From a checkpoint of a small image super-resolution model: widths [64], 195000 training examples.
Rows from block 9, named by matrix and row number. Each number is 128 + 24 x the weight over the matrix's rms, rounded and kept within 0 to 255. All counts start at 0.
# conv: 3x3 conv (model.blocks.9.conv.weight, 64x64x3x3), inputs 40-44, a 3x3 kernel for each
conv.0 [128 143 135 136 154 151 166 171 133 106 151 124 100 135 116 128 128 107 131 110 140 100 126  70 123 167 153 121  83  99 132 197 152 163 133 186 117 145 119 114 141 112 134 117 146]
conv.1 [148  89 112 100 122 113 148 107  89  67 110 134  82 106 112 116 125 135 148 149 138 164 130  94 144  87 121 130 121 127  96 116 168 102 117 148 137 128  98 127 139 140 149 113 115]
conv.2 [127 125 130 131 126 129 138 127 123 126 118 126 130 126 129 126 121 120 113 114 128 124 129 133 118 126 125 130 126 124 115 119 121 119 126 133 128 129 124 125 129 121 128 126 123]
conv.3 [121 145  81 169 146 132 169 110 143 126  96 110 138 123 116 116 125 125 183 130 106 141 137 111 117 106 121 101 160 152 105 149 142 114 133 142 187 112 117 138 102 126 110 143 145]
conv.4 [ 79 104 104 102 102  79  70  98 101 163 136 119 149 129 130 139 132 131 161  97 143 154 115 125 121 153 129 138 141  96 141 132 100 148 115 104 130 120 148 151 104 117 127 154  68]
conv.5 [169 114  94 128 125 137  87 106 141 118 113 126 104  74 113 116  82 132 135 130  96 188 147 129 132  96 102  75 104 137 147 136 121 114 148 117 128 143 127 108 113  95 131 151 123]
conv.6 [137 123 139 153 152 130 107 119 122 112 130  88 110 136 132 124 119 116 115 133 116 125 147 135 108 131 144 140 155 111 141 134 120 112 145 145  67 129 126  80 144 133 109 125 130]
conv.7 [ 78 143 169  92 120 176 110 117 127 121 128 115 117 116 128 113 158 127 166 114 145 153  84 118 122 146 149 110  97 124 101 141 109 141 140 180  95 115 123 113 114  80  46 115  88]
conv.8 [162 108  91 114 121  92 114 109  67 170 103 124 134 128 173 151 149 125 137 150 120 116 131 126 128 136 138 131 128 111 107 130  78 133 113 122 175 122 157 156 115 102 126 111 126]
conv.9 [132 135  91 150 159 127 120 161 137  93 173 140  80 138 135 171 220 130 152 113 134 133 139 130 152 140 153 120 133 164 138 139 102  90  85 136 167 130 124 149 140 125 128 130 125]
conv.10 [107 110 131 108 117 134 136 123 133 133 138 170 130 131 134 166 136 168 146 116 110 145 153 138 133 133  66 115 155 119 121 181 113 127 154 115 162 136 136 213 142 110 172 181 132]
conv.11 [101 149 158 121 129 124 160 152 152 101 125 151 142 139 159 125  93 129 117 119  96 119 156 111 116 154 122 145 113  95 175 149 140 114  95 131 170 111 130 130 142 141 120 122 140]
conv.12 [179 103 130 177 142 137 115 120 121 111 102 129 158 109 134 149 119 161 153 158 164 138  91 156 141 111 109  75 129 137 147  99 127 147 104 118 116 107 148  92 164 112 135 154 130]
conv.13 [133 174 127 120 111 126  84  86 110 153 156 148 133 132 123 164 155  93 111 134 117  95 121 100 142 143 108 113 131 125 145 147 136 127 141 138  98 147 120 116 179 161 142 119  80]
conv.14 [ 63 160 128 134 130 155 123 119 107  99 128 132  99 101  92 124 125  96 165  91 115 111 142 111 116 137  97 160 155  95 116 143 125 114  98 128 144 115 110 129 104 101 142 129 129]
conv.15 [134 156 137 116 121 132 147  93  74 131 139 119 166 139 121 133 122 138 127 118 126 141 122 107 145 110 145 150 148 146 149 161  76 130 150 140 153 166 152 165 121 136 138 142 110]
conv.16 [152 144 135 143 109 112 160 100 137 141 147 149 157 123 109 155 160 127 122 145  98 112 148 114  90 130 145 152 136 124 114 117 118 112 124 127 106 134 133 102 138 161 106 158 153]
conv.17 [102  87 106 108 115  93 155 167 165 137 114 101 148 115 145 120 123 103 131 106 109 160 142 144  79 114 130 108 113 141  68 115 141  95 116  72 157 121 159  84 121 153  96  90 123]
conv.18 [134 163 195 120 122 182 139 147 144 112 121 121 100 132 161 110 133 170 138 114  95 109 137 110 109 137 160 131 134 155 120 134 124 137 149 144 145 124 146 106 153 178 142 145 141]
conv.19 [ 97  99 116 123 147 102 117 148 189 102 148 117 127 134  86 110 140  97 126 126 127 141 139 101 159 148 116 142 155 106 160 135 154 103 119 125 124 174 123 131 161 150 101 187 126]
conv.20 [ 97 148  97  92 144 101  78  65  74 139 124 135 135 156 140 161 115 104 115 123 108 166 159 147 138 126 160 139 128 155 132 136 142 167 133 118  92 131  73 127 123  91 116 133  88]
conv.21 [129 111 119  96 100 135  86 111 163 154 171 114 194 208 125 113 136 141  87 150 161 126 116 126 179 152  97 132 113 115 132  93 111  48  72  71 159 151 142 142 147 119 144 110 111]
conv.22 [130 126 160 158 155 152 126 128 126 173 133 156 159 101 139 117 101 119 157 118 188 119  66 124 187 123 147 105 131  89 138 171 161  90  76  99 142 108 127 122  57 113 136  95 143]
conv.23 [133 107 135 100 100 138  70  53 117 128 134 119 111 147 155 150  99 125 154 124 100 114 137 172 123 112 142 107 123 155 121  90 126 132  94 131  94 114 130  96 126 151  66 102 114]
conv.24 [128 111 112 130 137 123 108 135  78 157 146 137 107 148 166  81  98 102 127 121 113 153  89  98 132 152 117 135 122 152 156 158 179 116 132 167 177 148 125 127 148 128 152 176 157]
conv.25 [110 130  75 167 140 102 172 132 125 152 136 148 173 135 115 173 178 129 105 108 133 128 108 154 106 105 116 127 171 148 139 148 143 123 139 154 136 134  99 103 144  89  94 131 105]
conv.26 [101 107 140 132 173 194 112 126 126 112 118 123 169 156 119 142 160 161 144 144 139 155 130 118 124 112 177 135 106 150 121 132 139 135 132 119 166 144 115 139 138 112 119 141 116]
conv.27 [146 151 107 144 160 147 141 122 137 116  90 105 166 133 111 173 161 109 134 106 132 142 171 144  79 109 111 114 133 137 117 129  95 122  66 102 180 158 129 148 136 135 139 139 113]
conv.28 [121 156 143 179 134 135 150 144 154 143 108  93  74  59  71 125 102 118 128 154 129 129 135 110 113 113 140 102  84  38  96 139 118  79  93 110 121 141 100 137 147 136 119 126 109]
conv.29 [134 158 150 150 132 116 155 108 128  95  95 122  95 134 144 138 161 142 152 158 133  94 108 149 144  97 113 121 129 109 143 142 168 137 126 123 120 126 155 119 155 142  92 130 138]
conv.30 [164 170 180 126 148 170 136 123 137 127 117 137 107  99 148  89 129 152 130 158 144 125 193 143 112 146 157 126 116  92 119 140  95 100 154 126 109 126 123 103 133 150 142 122 141]
conv.31 [137 131 118 148 126 111 146 121 118 145 171 143 139 142 121 106 131 122  78  67  78 145 146  88  82 132 122 139 125 117 159 143 128 153 156 129 102 145  78 131 176 126  97 171 141]
conv.32 [101 132 122 141 139 120 122 117 111 112 172 143 155 164 117 136 111  87 167 150 135 156 109 166 145 145 164  66 143 155 122 153 145 165 134 142 121 142 135 161 135 160 151 203 163]
conv.33 [135 138 125 109  99 146 135 155 161 117 104 108  94 146 168 103 117 134 125 143 149 143 134 179 193 134 150 132 154 139 157 110  98 101 106 139 141 164 159 160 143 164 116 106 129]
conv.34 [144 108 118 101  93 129  85 121  78 107 119 122 129 143 143 146 107 131 174 163 153 117 134 126 112 114 127  95  93 117 119  96 120 141 127 157 169 135 121 109 130 149 139 149 147]
conv.35 [100  93 109 116 118  98 155 131 118  94 106 130 122 148  86 147 123  61 132 151 125 176  92 129 177  99 151  87 110 125  85 162 129  72 155 175 110 110 144 140 123 115 103  99 126]
conv.36 [124 141 140 148 157 134 114 173 132 168 152 107 137 102  68 147 125 109  85 122 130 116 135 127 116 131 115 116 103 119 126 126 135  87  69  84 117 126 128 159 172 162 114 135 140]
conv.37 [134 142 124 124 103 115 140 112 130 135 119 115 167 154 151 111 118 131 129 134 129 129 116 101 162 164 124 119 125 126 134 115 145  96 114 108 124 135 140 105 111 152 123  91 101]
conv.38 [143 101 124 126 149 150 136 131 130 146 133 129  72 118 117  95 115 124  86 147 121 130 208 163 156 136 188 157 122 120 115  94 120 156  57 149 133 151 136 137 139  94 161 154 107]
conv.39 [103 120 130 120 152 132 118 163 128 141 115 113 205 227 139 117 180 153 141 115 134 144 135 125 126 135 109 123 110 116 129 102 142 135 135 114 154 123 115 147  99 117 141 122 127]
conv.40 [143 119 150 115 125 126 145 156 105 114 101 122 119 118 116 125 140  84 107 140 147 127 133 130 123 100 125 137 148 119 121 143 106 168 147 141 121 127 121 154 131 136 117 105 114]
conv.41 [142  99 135 155 152  94 128 172  78 156 149 132 103 119 104 118 142 130 122  98 124 136 113 135 134  99 136 114 138  98  97 117 115  93 122  96  89 123 165  91 129 132 112 140 124]
conv.42 [ 85 130 126  98 151 111 143 147 113 121 148 131 124 126 115 175 163  83 134 148 165 144  98 114 129 158 144 128 106 119 177 155  97 131 126 100 142 122 151 194 121 134 110 185 113]
conv.43 [158 155 162 114 118 144 104 115 153 112 103 139 156 147 106 132 114 128  95 105 120 117 144  91  99  98  99 114 108  88 102  95 169  84 111 131 103 155 152 109 127 140 107  92 181]
conv.44 [ 87 105 100 132 126 112 116 102  95 182 175 136 122 127 118 130 132 144 132 136 104 112 120 102 133 111 118 103 124  95 175 156 144 211 145 170 138 131 139 118  93 117 122 123 146]
conv.45 [187 165 177 169 151 109 127 177 127 129 119 125 109 123 110 135 141  96 133 112 133 125 111 105 132 153 149 119 114 121 150 187 134  89 119 109 134 159 139 137 142 154 105 121 138]
conv.46 [106 112  63 102  83 128 127 126 157 105  71  99 121 130 100 155 163 140 119 165 129 102 137 114 113 156 106 127 109 220  92  90 216  87 125 135 164 157 170 180 169 139 157 143 174]
conv.47 [106 133 147 124 120 121 142  96 125 136 130 142 111 104 117 111 139 169  82 100 162 109 113 140  94 107 186 145 118  92 119  99 128 108  90  51 104  94  99  72 150  88 112 164  43]
conv.48 [124 143 120 180 166 113 167 175 151 114 114 110 119 148  93 107 150 121 117 130 165 126 138 163 115 127 129 108 100  88 108  79  65 172 122 106 107 123 117 103 105  86 107 100 144]
conv.49 [175 152 123 173 149 120 146 120 130  98 170 169  84 131 120 110 125  93 140 108 123 147 141 149 120 133 141 125 133 117 122 126 118 104  85 142 158  95 139 127 177 142 183  69 118]
conv.50 [136 117 173 106 154 121 148 160 117 166 163 152 119 124 153 152 151 135 162 190 157 112 133 111 102 120 126 125 103 140 118 111 125  84 159 103 100 127 105  84 105 125 112 123 101]
conv.51 [150 110 104 150 108 103 105  98 139  84 140 126 114 136 127 127 106 101 148 174 145 120 116 153 179 113 147 122 138 126 105 103 114 105  72 128 132  88 116 100 124 133 122 104 118]
conv.52 [133 122 114 118 126  85 109 153 119 117  93 139 108 111 109 113 137 129 105 121 135 152 155 140 154 105 127 132 125 154 103 149 197 134 117 138 100 134 125 119 117 119 138 156 157]
conv.53 [139 140 162 119 122 119 149 115 144 103  99 147 124 123 179 148 136 123 105 114 162 134 115 170 168 167 154 143 162 171 190 179 121 148 103 121 169 157 150 153 119 130 108 134 121]
conv.54 [120 100  72 129 105  99  82 106 125  95 115 164 145 118 124 148 103 129 157 150 177 161 157 141 106 180 147 133 141 132 126 174 149 133 138 145 122 139 121 139 141 113 117 114 129]
conv.55 [101 110  84 104 141 121 131 145  90 126 102  62 118 137 135 115 126 128 133 110 123 138 135 139 142 114 144 108 118 113 128 143 160 143  91 124 110 150  94 129 134 108 127 107 142]
conv.56 [117 113 149 125 121 126 118 125 118 165 139 110 169 146 129 134 133 118 142 119 101 104 133 144 121 139 140 135 146 149 160 132 104 105 194 147 145 153 167 131 105 106 127 106 113]
conv.57 [ 70 136 161  66 144 152 108 120  95 124 109 151 109 104 116  79 122 114 129 131 133 148 120 117 125 106 135 128 131 110 167 134 137 126  97 120 127 104  99 155 145  72 148 129  79]
conv.58 [ 98 127 173  94 129 183  86 108 136 105 121 150  82  92 146  97 109 103 133  97 126 164 132 127 132 105 134 151 152 163 179 139 146 126 150 160 111 118 100 139 147 160 122 116 138]
conv.59 [120 124 157 137 145 165 101 158 156  79  98 128 183 149 138 135 136 131 123 125 100 157 119 112 121 111 128  87 126 119 142 121  99 141 103 145 181 107 154 128 107 109 146 150 154]
conv.60 [ 60  90 110 139 148 172  92  96 133 149 132 140 196 120 128 143  92  83 133 113 158 143  87 141 116 167 126 120 103 129 138 108 129 152 169 147 119 118 114 127 104 115 155 113 174]
conv.61 [ 97 156 139 139 152 140 135 142 132 127 131 108  93 111 139 108 115 114 169 131 107 117 125 122 128 145 141 117 119 126 152 151  87  77 112 141 106 128 106  77 175 142  86 141 130]
conv.62 [155 128 111  97 127 123 153 152 103  80 112 106  96 110 123  92 111 124 104 118 116 126 118 119 158 130 143 122 112 118 120 167 121 152 180 104 130 126 136 180 128 100 173 118 126]
conv.63 [135 108 106 103  83 110 150  99 116  88 132 122 124 154 146 100 142 161 137 183 131 137 150 105 119 158  91 141 119 124  83  98 106 153 161 121 132 129 144 114 137 144 120 149 132]