From a checkpoint of a small image super-resolution model.
Data: trained on photos of arthropod specimens (BIOSCAN-5M), 195000 training examples, 38.4 epochs.
Rows from block 9 of a small image super-resolution model, named by matrix and row number. Each number is 200 + 40 x the weight over its row's rms, rounded and kept within 0 to 999. All counts start at 0.
After each channel's rows are labels from the 100 images, of 14976, where the channel reaches its highest value: "patch colour" is the nearest of a few named colours to the mean colour under the peak. Only what is clearly more common there than usual is listed. The data: photos of arthropod specimens (BIOSCAN-5M). In brackets: how many of the 100.
# conv: 3x3 conv (model.blocks.9.conv.weight, 64x64x3x3, each kernel summed), inputs 0-63

conv.49,128,193,176,252,144,156,147,216,206,214,168,173,108,110,189,217,206,210,239,152,183,170,181,185,239,205,223,223,236,179,256,161,162,173,226,149,198,181,326,212,274,171,228,157,232,193,253,192,253,193,230,123,181,179,202,157,204,194,265,190,216,201,197,220
patch colour: grey (61)

conv.16,266,193,157,217,262,203,172,152,206,205,207,231,202,219,203,223,254,164,160,214,184,180,162,195,162,195,208,206,204,223,228,123,275,309,222,209,245,215,291,158,219,256,177,186,217,233,226,205,249,170,85,221,227,163,211,147,201,233,263,147,253,197,223,218
patch colour: black (63)

conv.56,115,218,176,139,215,240,175,230,226,220,179,208,214,160,177,172,257,165,272,239,185,189,274,143,205,222,178,209,268,199,122,244,144,200,164,221,222,217,250,247,183,239,197,251,201,198,231,247,206,160,244,220,231,249,218,170,259,247,185,321,239,202,199,196
patch colour: grey (61); black (31)

conv.1,134,167,149,202,232,156,198,286,228,301,272,157,236,195,265,235,231,233,212,144,209,259,204,177,213,246,223,171,240,218,159,178,209,219,210,165,194,206,254,213,143,123,211,187,197,165,93,176,201,148,172,188,208,176,142,172,241,182,211,210,223,234,246,203
patch colour: grey (80)

conv.25,150,277,243,232,110,235,164,173,220,154,254,161,227,172,201,160,214,154,267,193,186,177,282,107,184,220,188,119,256,222,213,211,194,193,195,165,220,144,221,154,200,279,162,260,150,160,214,192,225,231,197,204,240,195,205,181,211,179,170,271,192,220,165,223
patch colour: white (92)

conv.43,235,245,193,169,128,282,222,172,228,151,104,222,238,160,169,210,189,180,194,231,240,196,227,211,118,177,288,183,124,202,195,203,206,205,215,196,161,163,184,215,231,193,120,134,206,132,202,189,192,150,128,223,192,146,209,197,149,249,208,200,216,235,146,242
patch colour: grey (65); black (35)

conv.7,214,154,280,200,291,129,190,195,172,235,183,176,128,243,159,187,211,210,240,212,211,226,114,247,179,255,195,176,158,181,225,164,192,168,185,203,192,235,176,242,191,188,220,196,88,197,147,148,232,191,217,153,206,222,217,219,277,115,255,203,183,178,201,148
patch colour: white (93)

conv.51,204,196,185,152,182,182,230,139,208,141,179,64,199,252,174,229,241,294,256,215,224,148,180,181,196,204,204,205,159,197,277,218,209,186,199,192,156,219,234,181,163,162,260,141,151,171,172,169,208,256,170,207,208,143,202,188,193,242,169,298,242,210,168,190
patch colour: white (100)

conv.13,165,145,255,162,169,213,207,150,213,238,244,194,179,189,217,223,196,238,187,236,225,235,161,172,221,174,164,180,166,265,178,189,270,263,242,178,165,201,95,168,158,255,157,227,205,203,155,196,101,227,219,90,197,175,235,210,190,234,175,162,196,236,268,168
patch colour: black (54)