python train.py --model="image super-resolution model" --dataset="photos of arthropod specimens (BIOSCAN-5M)" --train_examples=195000 --image_size=40 --grayscale=true --crop_scale_min=0.5 --horizontal_flip=true --task="super_resolution" --loss="l1" --scale=2 --arch="dncnn" --norm="batchnorm" --hidden_act="celu" --depths=[18] --kernel_size=3 --stem="single" --widths=[64] --init="kaiming_normal" --optimizer="muon" --muon_scale="match_rms_adamw" --learning_rate=0.0028 --momentum=0.95 --nesterov=true --orthogonalizer="polar_express" --adamw_lr_other_params=0.0028 --ema_decay=0.995 --max_steps=39000 --batch_size=192 --epochs=38.4 --lr_schedule="wsd" --decay_fraction=0.4 --final_lr_fraction=0.01 --warmup_steps=3900 --weight_decay=0.02 --adamw_weight_decay_other_params=0
Rows from block 4 of a small image super-resolution model, named by matrix and row number. Each number is 128 + 24 x the weight over its row's rms, rounded and kept within 0 to 255. All counts start at 0.
After each channel's rows are labels from the 100 images, of 14976, where the channel reaches its highest value: "peak at" is the part of the image that holds the peak. Only what is clearly more common there than usual is listed. The data: photos of arthropod specimens (BIOSCAN-5M).
# conv: 3x3 conv (model.blocks.4.conv.weight, 64x64x3x3, each kernel summed), inputs 0-63

conv.12 [115 100 134  96 107 142 146 124  72 118 137 146 161 127 103 130 127 133 113  96 120  59 139 143 126 124 101 119  89 171 159 124 136 177 164 128 132 138  95 137 139 105 150 141 143  90 152 103 154 127  87 110 128 128 109 116 101 138  91 143 118 128 132 172]
peak at: middle left

conv.63 [130  80 132 153  96 139 126 133 105 111 136 111 142 100 135 127 132 129  84 108 142 113 144  96 111  78 115 117  63  98 153 138 141 114 111 130 157 148 119 122 122 101  95 102 148 163 141 134 135 133 117  66 160 123 122 119 108  78 131 146 142 146  90 154]
peak at: middle right; bottom right

conv.48 [110 141 151  69 145 103 121 123 111 141 162 134 143  74  91 139 145 113 152 142  71 100 128 158 132 119 109 132 141 121 112 114  98 172 127 121  90 120 120 115 100 152 118 163 120  64 133 119 124 114 166 142 137 142 118 132  96 130 166 147 111 135 129 154]
peak at: bottom left

conv.41 [110 128 124 134 172 129 123 120 177 110 124 118 121  99 125 145 128 120  69 144 146 134 144 137 141 131 164 158 142 133 127 101 133 138 168 121  93 159 168 135 149  97 115 130 146  98 107  98  70  95 135 145  95 135 153 152 119 156 135 132  93 113 130  69]
peak at: centre

conv.46 [128 160 123  93 145 132 143 174 103 134 138 113 118 108 143 144 123 120 125 122 127 102 129 133 108  48 132 169 164 108 101 111 150 138 152 144  95 130 152 161 104 153 149 105 146 115 141 137  95 121 174 170 162 140 108 103 145 121 142 120 106 102  93 150]
peak at: centre

conv.38 [112  77 128 135 140 172 125  75  60 130 181 111 121 123 130 139 143 125 128  80  94 133 150 120 112 161 130 123  94 142 122 127  89 117 124 145 153  89 144 142 102 139 125 138 121 132 128 137 136 147 129 120 132 145 129 144 143 137 119 141 117 130  82 197]
peak at: bottom right

conv.50 [120 131 156 149 121 140 115 151  94  99 142 133 145 127 158 141 113 143  98 107  86  91 134  85  95 106  91  94  58 143 115  95 108 102 101 144 131 132 114  83 123 136 137  84 122 163 128 103 116 152 111  90 155 126  95 127 139 122 122 156 126 136 134 135]
peak at: top centre

conv.58 [145 123 112 131 150  94 105 125 126 176 133 145  77  97 174 126 142 159 106 115 138 137 126 123 140 127 109 141 119 138 109 106 120  97 128 109 118 159 136 100 153 110  78 110  79 150 143 129 102 161 103 111 125 100 155 109 166  99 174 152 139 102 161 105]
peak at: centre

conv.9 [126 118 122 138 158 104 132 102  91 117 165 143 155 122 197 174 123  99  97 188 111  69 133 142 138  91 102  94 150 145 138 134 136 126 124 136 146 156 130 149 130 112 108 116 113 139 126 131 125 120 146 115 147 112 108 107 130 110  92 126 124 184 109 126]
peak at: bottom centre; bottom right

conv.20 [118 102 136 131 106 120 151 179 112  96 145 103 132 128 116 144 127 110 125 138 164 107 141 126 107 140  77 191 136 133 183 133 161 112  94  99  79 131 150 122 117 129 117 126 181 114 145 146 119 114 116  87 122 133 124 133 128 170 138 126 153  84 145 126]
peak at: middle right

conv.37 [125 144 115 103 206 115 123 124 108 150  73 118 153 132 117 142  84 142 145 132 152 178 146  75 112 130 120 133 148 124 163 151  76 145 102 144 140 150 123 127 160 137 100 134 145 116 113  98 129 127 116 138 117 104 148 127 138 115 145 101 128  82 139 106]
peak at: centre

conv.40 [128 132 103 110 119 111 115 151 173 140 143 117 132 113 118 168 190 114 157 131 123 108 125 138 140 117 136 180 121 106 114 152 154 125 199 134 106 110 133 143  65 125 142 161 129 137 157 144 144 156 143 127 107 138 118 140 130 119 116  72 104 130 138 164]
peak at: centre

conv.49 [ 83 126 132  85 145 132 136 133 132 106 136 147 122 138 168 105 147 122 134 124 121 106 129 154 155 133 146 114 168 133 139 126 159 166 128 128  78 161 123 141 115 183 110 164 103  99  95  87 176 104 111 166 126 104 100 137 126 148 128 122 114 132 103 173]
peak at: middle right

conv.61 [121 133 118 153  99 109 159 108 110 131 178 132 111  76 110 162 150 144 153 147 153 109 155 152 150 123 133 100 148 110 111 188 104 122 150 134 122 125  99  98 100 160 145  92 144 107 123 124 168 130 154 141 101 143 154 166 116 143 137 102  98  92 143 124]
peak at: centre

conv.15 [133 128 136  97 122 113 136  93 137 124 107 145 134 130 163 146 127 152 104 128  70 106 115 131 166 117  77 140 124 115 106 107  80  97 120 134 115 149 115 146 154 139  83 132  92 112 178 119 124 132 151  80 125 144 151 180 153 135 144 125  98 118  92 146]
peak at: middle left; top left

conv.52 [124 169 107  80  85 121 140 133 111 138 130 129 119 128 137 137 156 128 112  90 102 136 133 124 114 149 103 137 141  72 122 102 108 137 142 124 126 147 174  96  80 145 102 126 174 123 124 107 111 146 129 113 121 164 105 107 135 110 152 117 155 110 186 177]
peak at: bottom centre

conv.27 [156 133 114 135 139 137 125 144 124 135 139 120 154 144 139 189 146 149 114 104 146 148 140 130 106 128 120 173 149 120 129 118  90 153  70 133 147 144 140 111 149 167 140  93 114 152  92 208 147 135 148 114 120 143 131 150 126 113 117 159 170 128  93 108]
peak at: centre

conv.21 [107 124 147 105 124 141 108 160 107 123  97 153 108 119  96 142 132 136 140 156 147 112 147 153  96 133 143 146 117  47 118 121 117  73 166 158 131 100 168 120  91 122 127 142 131 122 152 144  85 135  84 104  97 147  94 138 139 104 132 132 118 141 154 115]
peak at: top centre; top right

conv.26 [120 122 104 200 125 120 144 147 112 121 123 142 127 135 123 145 151 133 134 138 111 113 145  97 141 156 126 174 124 161 116  90 161 120 117 110 153 109 102 128 126 100 140 134  85 136 118 127 116 126 131 166 182 112 149 132  99 159 151 161 137 132 197 165]
peak at: centre

conv.2 [119 165 128  91  95 103 169 140 109  94 173 127 190 102 141 136 123 149 106 106 156 100 118 158 133 115 143  67 134 169 110 117 181 121  87 136 132 134 118 121 142 123 109  92 127 110 153 144 121 158 140 143 100 115 118 125 120 108 128 138 125 153 142 133]
peak at: bottom left

conv.51 [137 133 133 111 104 108 132  95 171 120 102 158 136 119 145 158  98 171  98 153  90 114 129 143 131 161 124 145 142 176 142  72 124 118 142  91 116 159  99 131 129 155 116 161 113 113 103 100 107 117 150 162 156 116 134 124 151 183 118 119 144 111  97 148]
peak at: centre

conv.29 [105 128 161 117 152 106  87 122  99 140 133  84 188 160  80 151 126 106 132 137 113 113 115 119 132 143 128 123 146 102 145 168 150 136 123 128 125 107 112 126 151 146 101 145 148  59 100 155 101 144 122 109 117 164 116 108 106 139 101 146  92 159 150 117]
peak at: top centre; top left