Weights of a small image super-resolution model: 40-pixel images, 39000 steps.
Rows from block 14, named by matrix and row number. Each number is 128 + 24 x the weight over its row's rms, rounded and kept within 0 to 255. All counts start at 0. After the name is the row's rms in percent of the matrix's.
# conv: 3x3 conv (model.blocks.14.conv.weight, 64x64x3x3), inputs 40-47, a 3x3 kernel for each
conv.35 101 [123 116 118 112 128 194 134 106 178 104 143 161 108 126 147 113 124 125 109 155 138 116 135 121 111 116 116 175  84 115 117  86 115 136  86 110 117 153 126 127 134 137 134 116 143 145 135 112 136 105 114 138 107 123 129 144  81 165 146 102 111 117 100 145 143 149 122 147 191 128 145 202]
conv.36 101 [140 115 134 114 159 135  97 151 142 181 152 137 132 188 136  83 126 124 157 150 152 141 118 140 145  99  92 113 141  74 119 108  91 171 104 128 127 128 111 114 117 125 175 143 171 112 173 135  84 149 102  94 176 129 162 118 162 164 118 101 100 153 124 153 133 135 149 155 134 136 169 100]
conv.37 096 [112 122 129 103 125 138  91 116 166 119  79 184 135 119 144 109 138 107 136 165 160 123 118 109 100 126  98 118  86  89 135 109 112 145 151 119  95 129 103 124 100 122 166 114 138 102  87 129 126 143 144 112 135 158  87  72 126 150 120 115 138 147 143 120 101 154 107 149 126 144 146 136]
conv.38 105 [115 135 105 105 160  91 150 189 131 115 133 148 116 137 113 161 174 165 161 139  81 145 145  96 136 141 126 125 132 149  93 139 130 124 150 145 123 120 149 121 105 127  94  92 158  78  93 120  83 116  94  99 147 127 154  83  98 133  96 132 157 121 127 142  89 123 167 105 147 186 123 158]
conv.39 098 [114 105 124 147  91 131 121 151 152 105 110 116  88  68 116 146 135 129 136 139 127 174 119 130 106 106 142  92 153 102 150 113 152 155 157 119 125 151  94 172 163 139  91 147 123 154 161 101  76  80  66 162 172 115 159 116 158 133 106 165 118 132 114 143 148 128 142 133 115 152 151 134]
conv.40 104 [172 162  89 139  98 122 111  82 121 102 157 127 149 180 146 117 150  97 110 110 100 121 129  76 104 111 137 159 146 165 125 147 156 116 122  94 129 146 151 107 135 166 121  89 140 107  96 147 144 102 105 139  86  77 144 145 174 123 152 166 113 146 123 156 114 121 116 105 147 124 119 145]
conv.41 104 [154 115 132 127 105 170 124 100 144 152 135 130 159 138 117 153 128 116 140 127 127 120 143 127  99 159 115 114 145 149 120 109 127 148 136 163 127  91  88 140 150 149 134 109 127 150 167 140 132 141 110 133 147 158 132 204 126 122 121 143 211 115 123  86 187 120  92 152 137  72  76 102]
conv.42 104 [141 151 103 121 144 123 131 118 139 139 106  77 128 144 137 129 139 129 103  84  61 144 158 112 159 118 146 127 112 149 102 128 161 110 122 138 106 126 141 169 134 124 133  77 121 101 165 149 124 146 130 114 102 144  90  92 108 132 129 112 141 149 114 119 100 136 154 165 108 147 125 111]
conv.43 078 [116 139 139 111 127 119 129 122 123 169  90  96 242 255 185 115 184 138 137 128 133 107 110 114 113 154 108 135 142 143 125 131 137 134 128 139 138 155 125 132 153 107 123 120 137 100 100 108 121 128  69 126 133 107 129 145 148 131 105 122 125 131 128 107  99 129 144 114 114 143 114 126]
conv.44 114 [144 124 133 139 133 134 152 156 141  95 103 103 137 117 129 130 107 107 152 121 138 151 117 149 136 136 130 139 161 148 142 149 161 122 143 145 144 140 103 118 146 118 123 119  95 103 110  97 136 128  83 116 138  96  95 139 133 122 154 136 119 133 120 129 126 178 120 118 168 106 118 164]
conv.45 109 [105 161 118 119 111  97 123 122 141 141 129 105 113 124 126 117 100  93 111 108 127 140 151 130 136 111 156 119  76 149 147 168 127  98 112 130 107 144 138 114 124 117 132 127 129 112 115  99 101 131 115  80 109  97 153  84  24 104 122 196 121 148 120 147 129 111 135 129 140 147 152 111]
conv.46 085 [135 122 136 111  89 127 136  81 103 107 171 161 172 206 161 151 138 132 112  90 136 164 138 140 105 128 137 119 100 102 140 172  92 132 147 105 141 118 125 131  58 117 135 101 117 137 133 135 158 106 174 136 125 187 131  87 101 120 142 113 152 128 122 132 124 116  84 126 116 114 138 114]
conv.47 094 [150 164 141  95 127 140 137 133 107 124 156 171 107 122 147 120 132 122 110 117 105 139 158 125 114 107 116 117 182 172  83 135 173  78 117 104 158 116 134 158 138 125 107 155 101 141 133 171 139 143 180 112 200 151 109 133  92 134 140 138 120 134 135  98 162 151  86 116 138 135 119 141]
conv.48 107 [106 141 138 134 124 117  79 105  95 107 113 148 100 108 137 102 136 147  92 117 146 139 164 140 123 149 139 162 136 141 118 119 131 146 131 125 134 113 100 153 111 166 131  96 120 169 156 109 139 109 128 141 122 122 200 167 140 105 116 141  71 144 125 163 146 137 143 114 131 141 181 106]
conv.49 095 [126 120 132 119 148 138 108 116  96 156 111 154 124  98 136  96  97 136 137 118 107 150 208 156 185 147 165 125 181 164 118 136  98 140 121 138 142 104 103  74  93 136 128 124 134 172 113 140 159 156 140 155 161 139 142 148 127  95 115 127 160 138 168 115 111 120 161 149 140 121 134 135]
conv.50 107 [144  98  81 141 144 139 144 155 129 119 126 105 131 135 143 119 104 178  97  68  64 132 143 114 126 137 159 100 100 145 174 125 120 108 141 108 117 137  90 114 128 101 109 120  81 125 103 132 126 143 174 161 131 106  71 170 211 117 121 112 133 114 151  92  93 120  95 115 126 155 125 137]
conv.51 103 [104  66  67 121 114 114 149 116 137  94  98 115  97 160 158 131 138 138 154 120 104 113 146 136 162 124 103 125 119 133 136 145 141 132 140 111 141 139 126  94  90 134 105 144 144 108  89  99 108 122 110 129 163 130  88  57 140  99 100 143 155  93 119 110  92 124 108  81 153 126 136 122]
conv.52 105 [ 98 136  15 100 144  84 127 175 178 126 112  98 130 130 127 135 105 152 106 160 110 141 128  89 128  93 101 183 108 143 143 116 133 116  92 107 142  85 157 123 130 112 122 172 106 120 124 145 141 115 119  95 111 164 148 119 121 151  91 154 131 123 163 138 132  70 148 151 157 180 146 141]
conv.53 096 [109 145 171  79 115 150 121 159 149 120 112 129  68 130 133 112 157 140  95 124 129  93 139 125 131 140 147 174 126 134 142 162 129 121 135 120 196 138  83 121 112 140 128 173 137 139 105 118 110 110 121 118 158 103  99 135 106 115 102 117 139 135 143 127 111 129 111 161 128 121 154 141]
conv.54 103 [141  71 108 118 131 192 119 123 107 141  97 104 144 155 178 145 143 129 114  98  70 123 135 174 119 146 140 170 175 164 139 139 139 106 144 127 103 142 161 146 104 104 149 160 193  86 105 114  86 100  98 111 133 152 150 126 121 134 130 194  85 133 121 120  82 121 176 145 155 113 121 131]
conv.55 103 [111 142 135 144 119  53 149 169  97 109 150 107 124 186 149 142 168 121 101 105  89 134 162 144 113 116 148 149 122 120 135 109 136 170 151 146 135 130 101 117 115 108 157 156 176 128 114 118 122 125 135  83 142 103 151 159 126 118 132 153 129 121 117 163 136  86 149  93  89 116 111 124]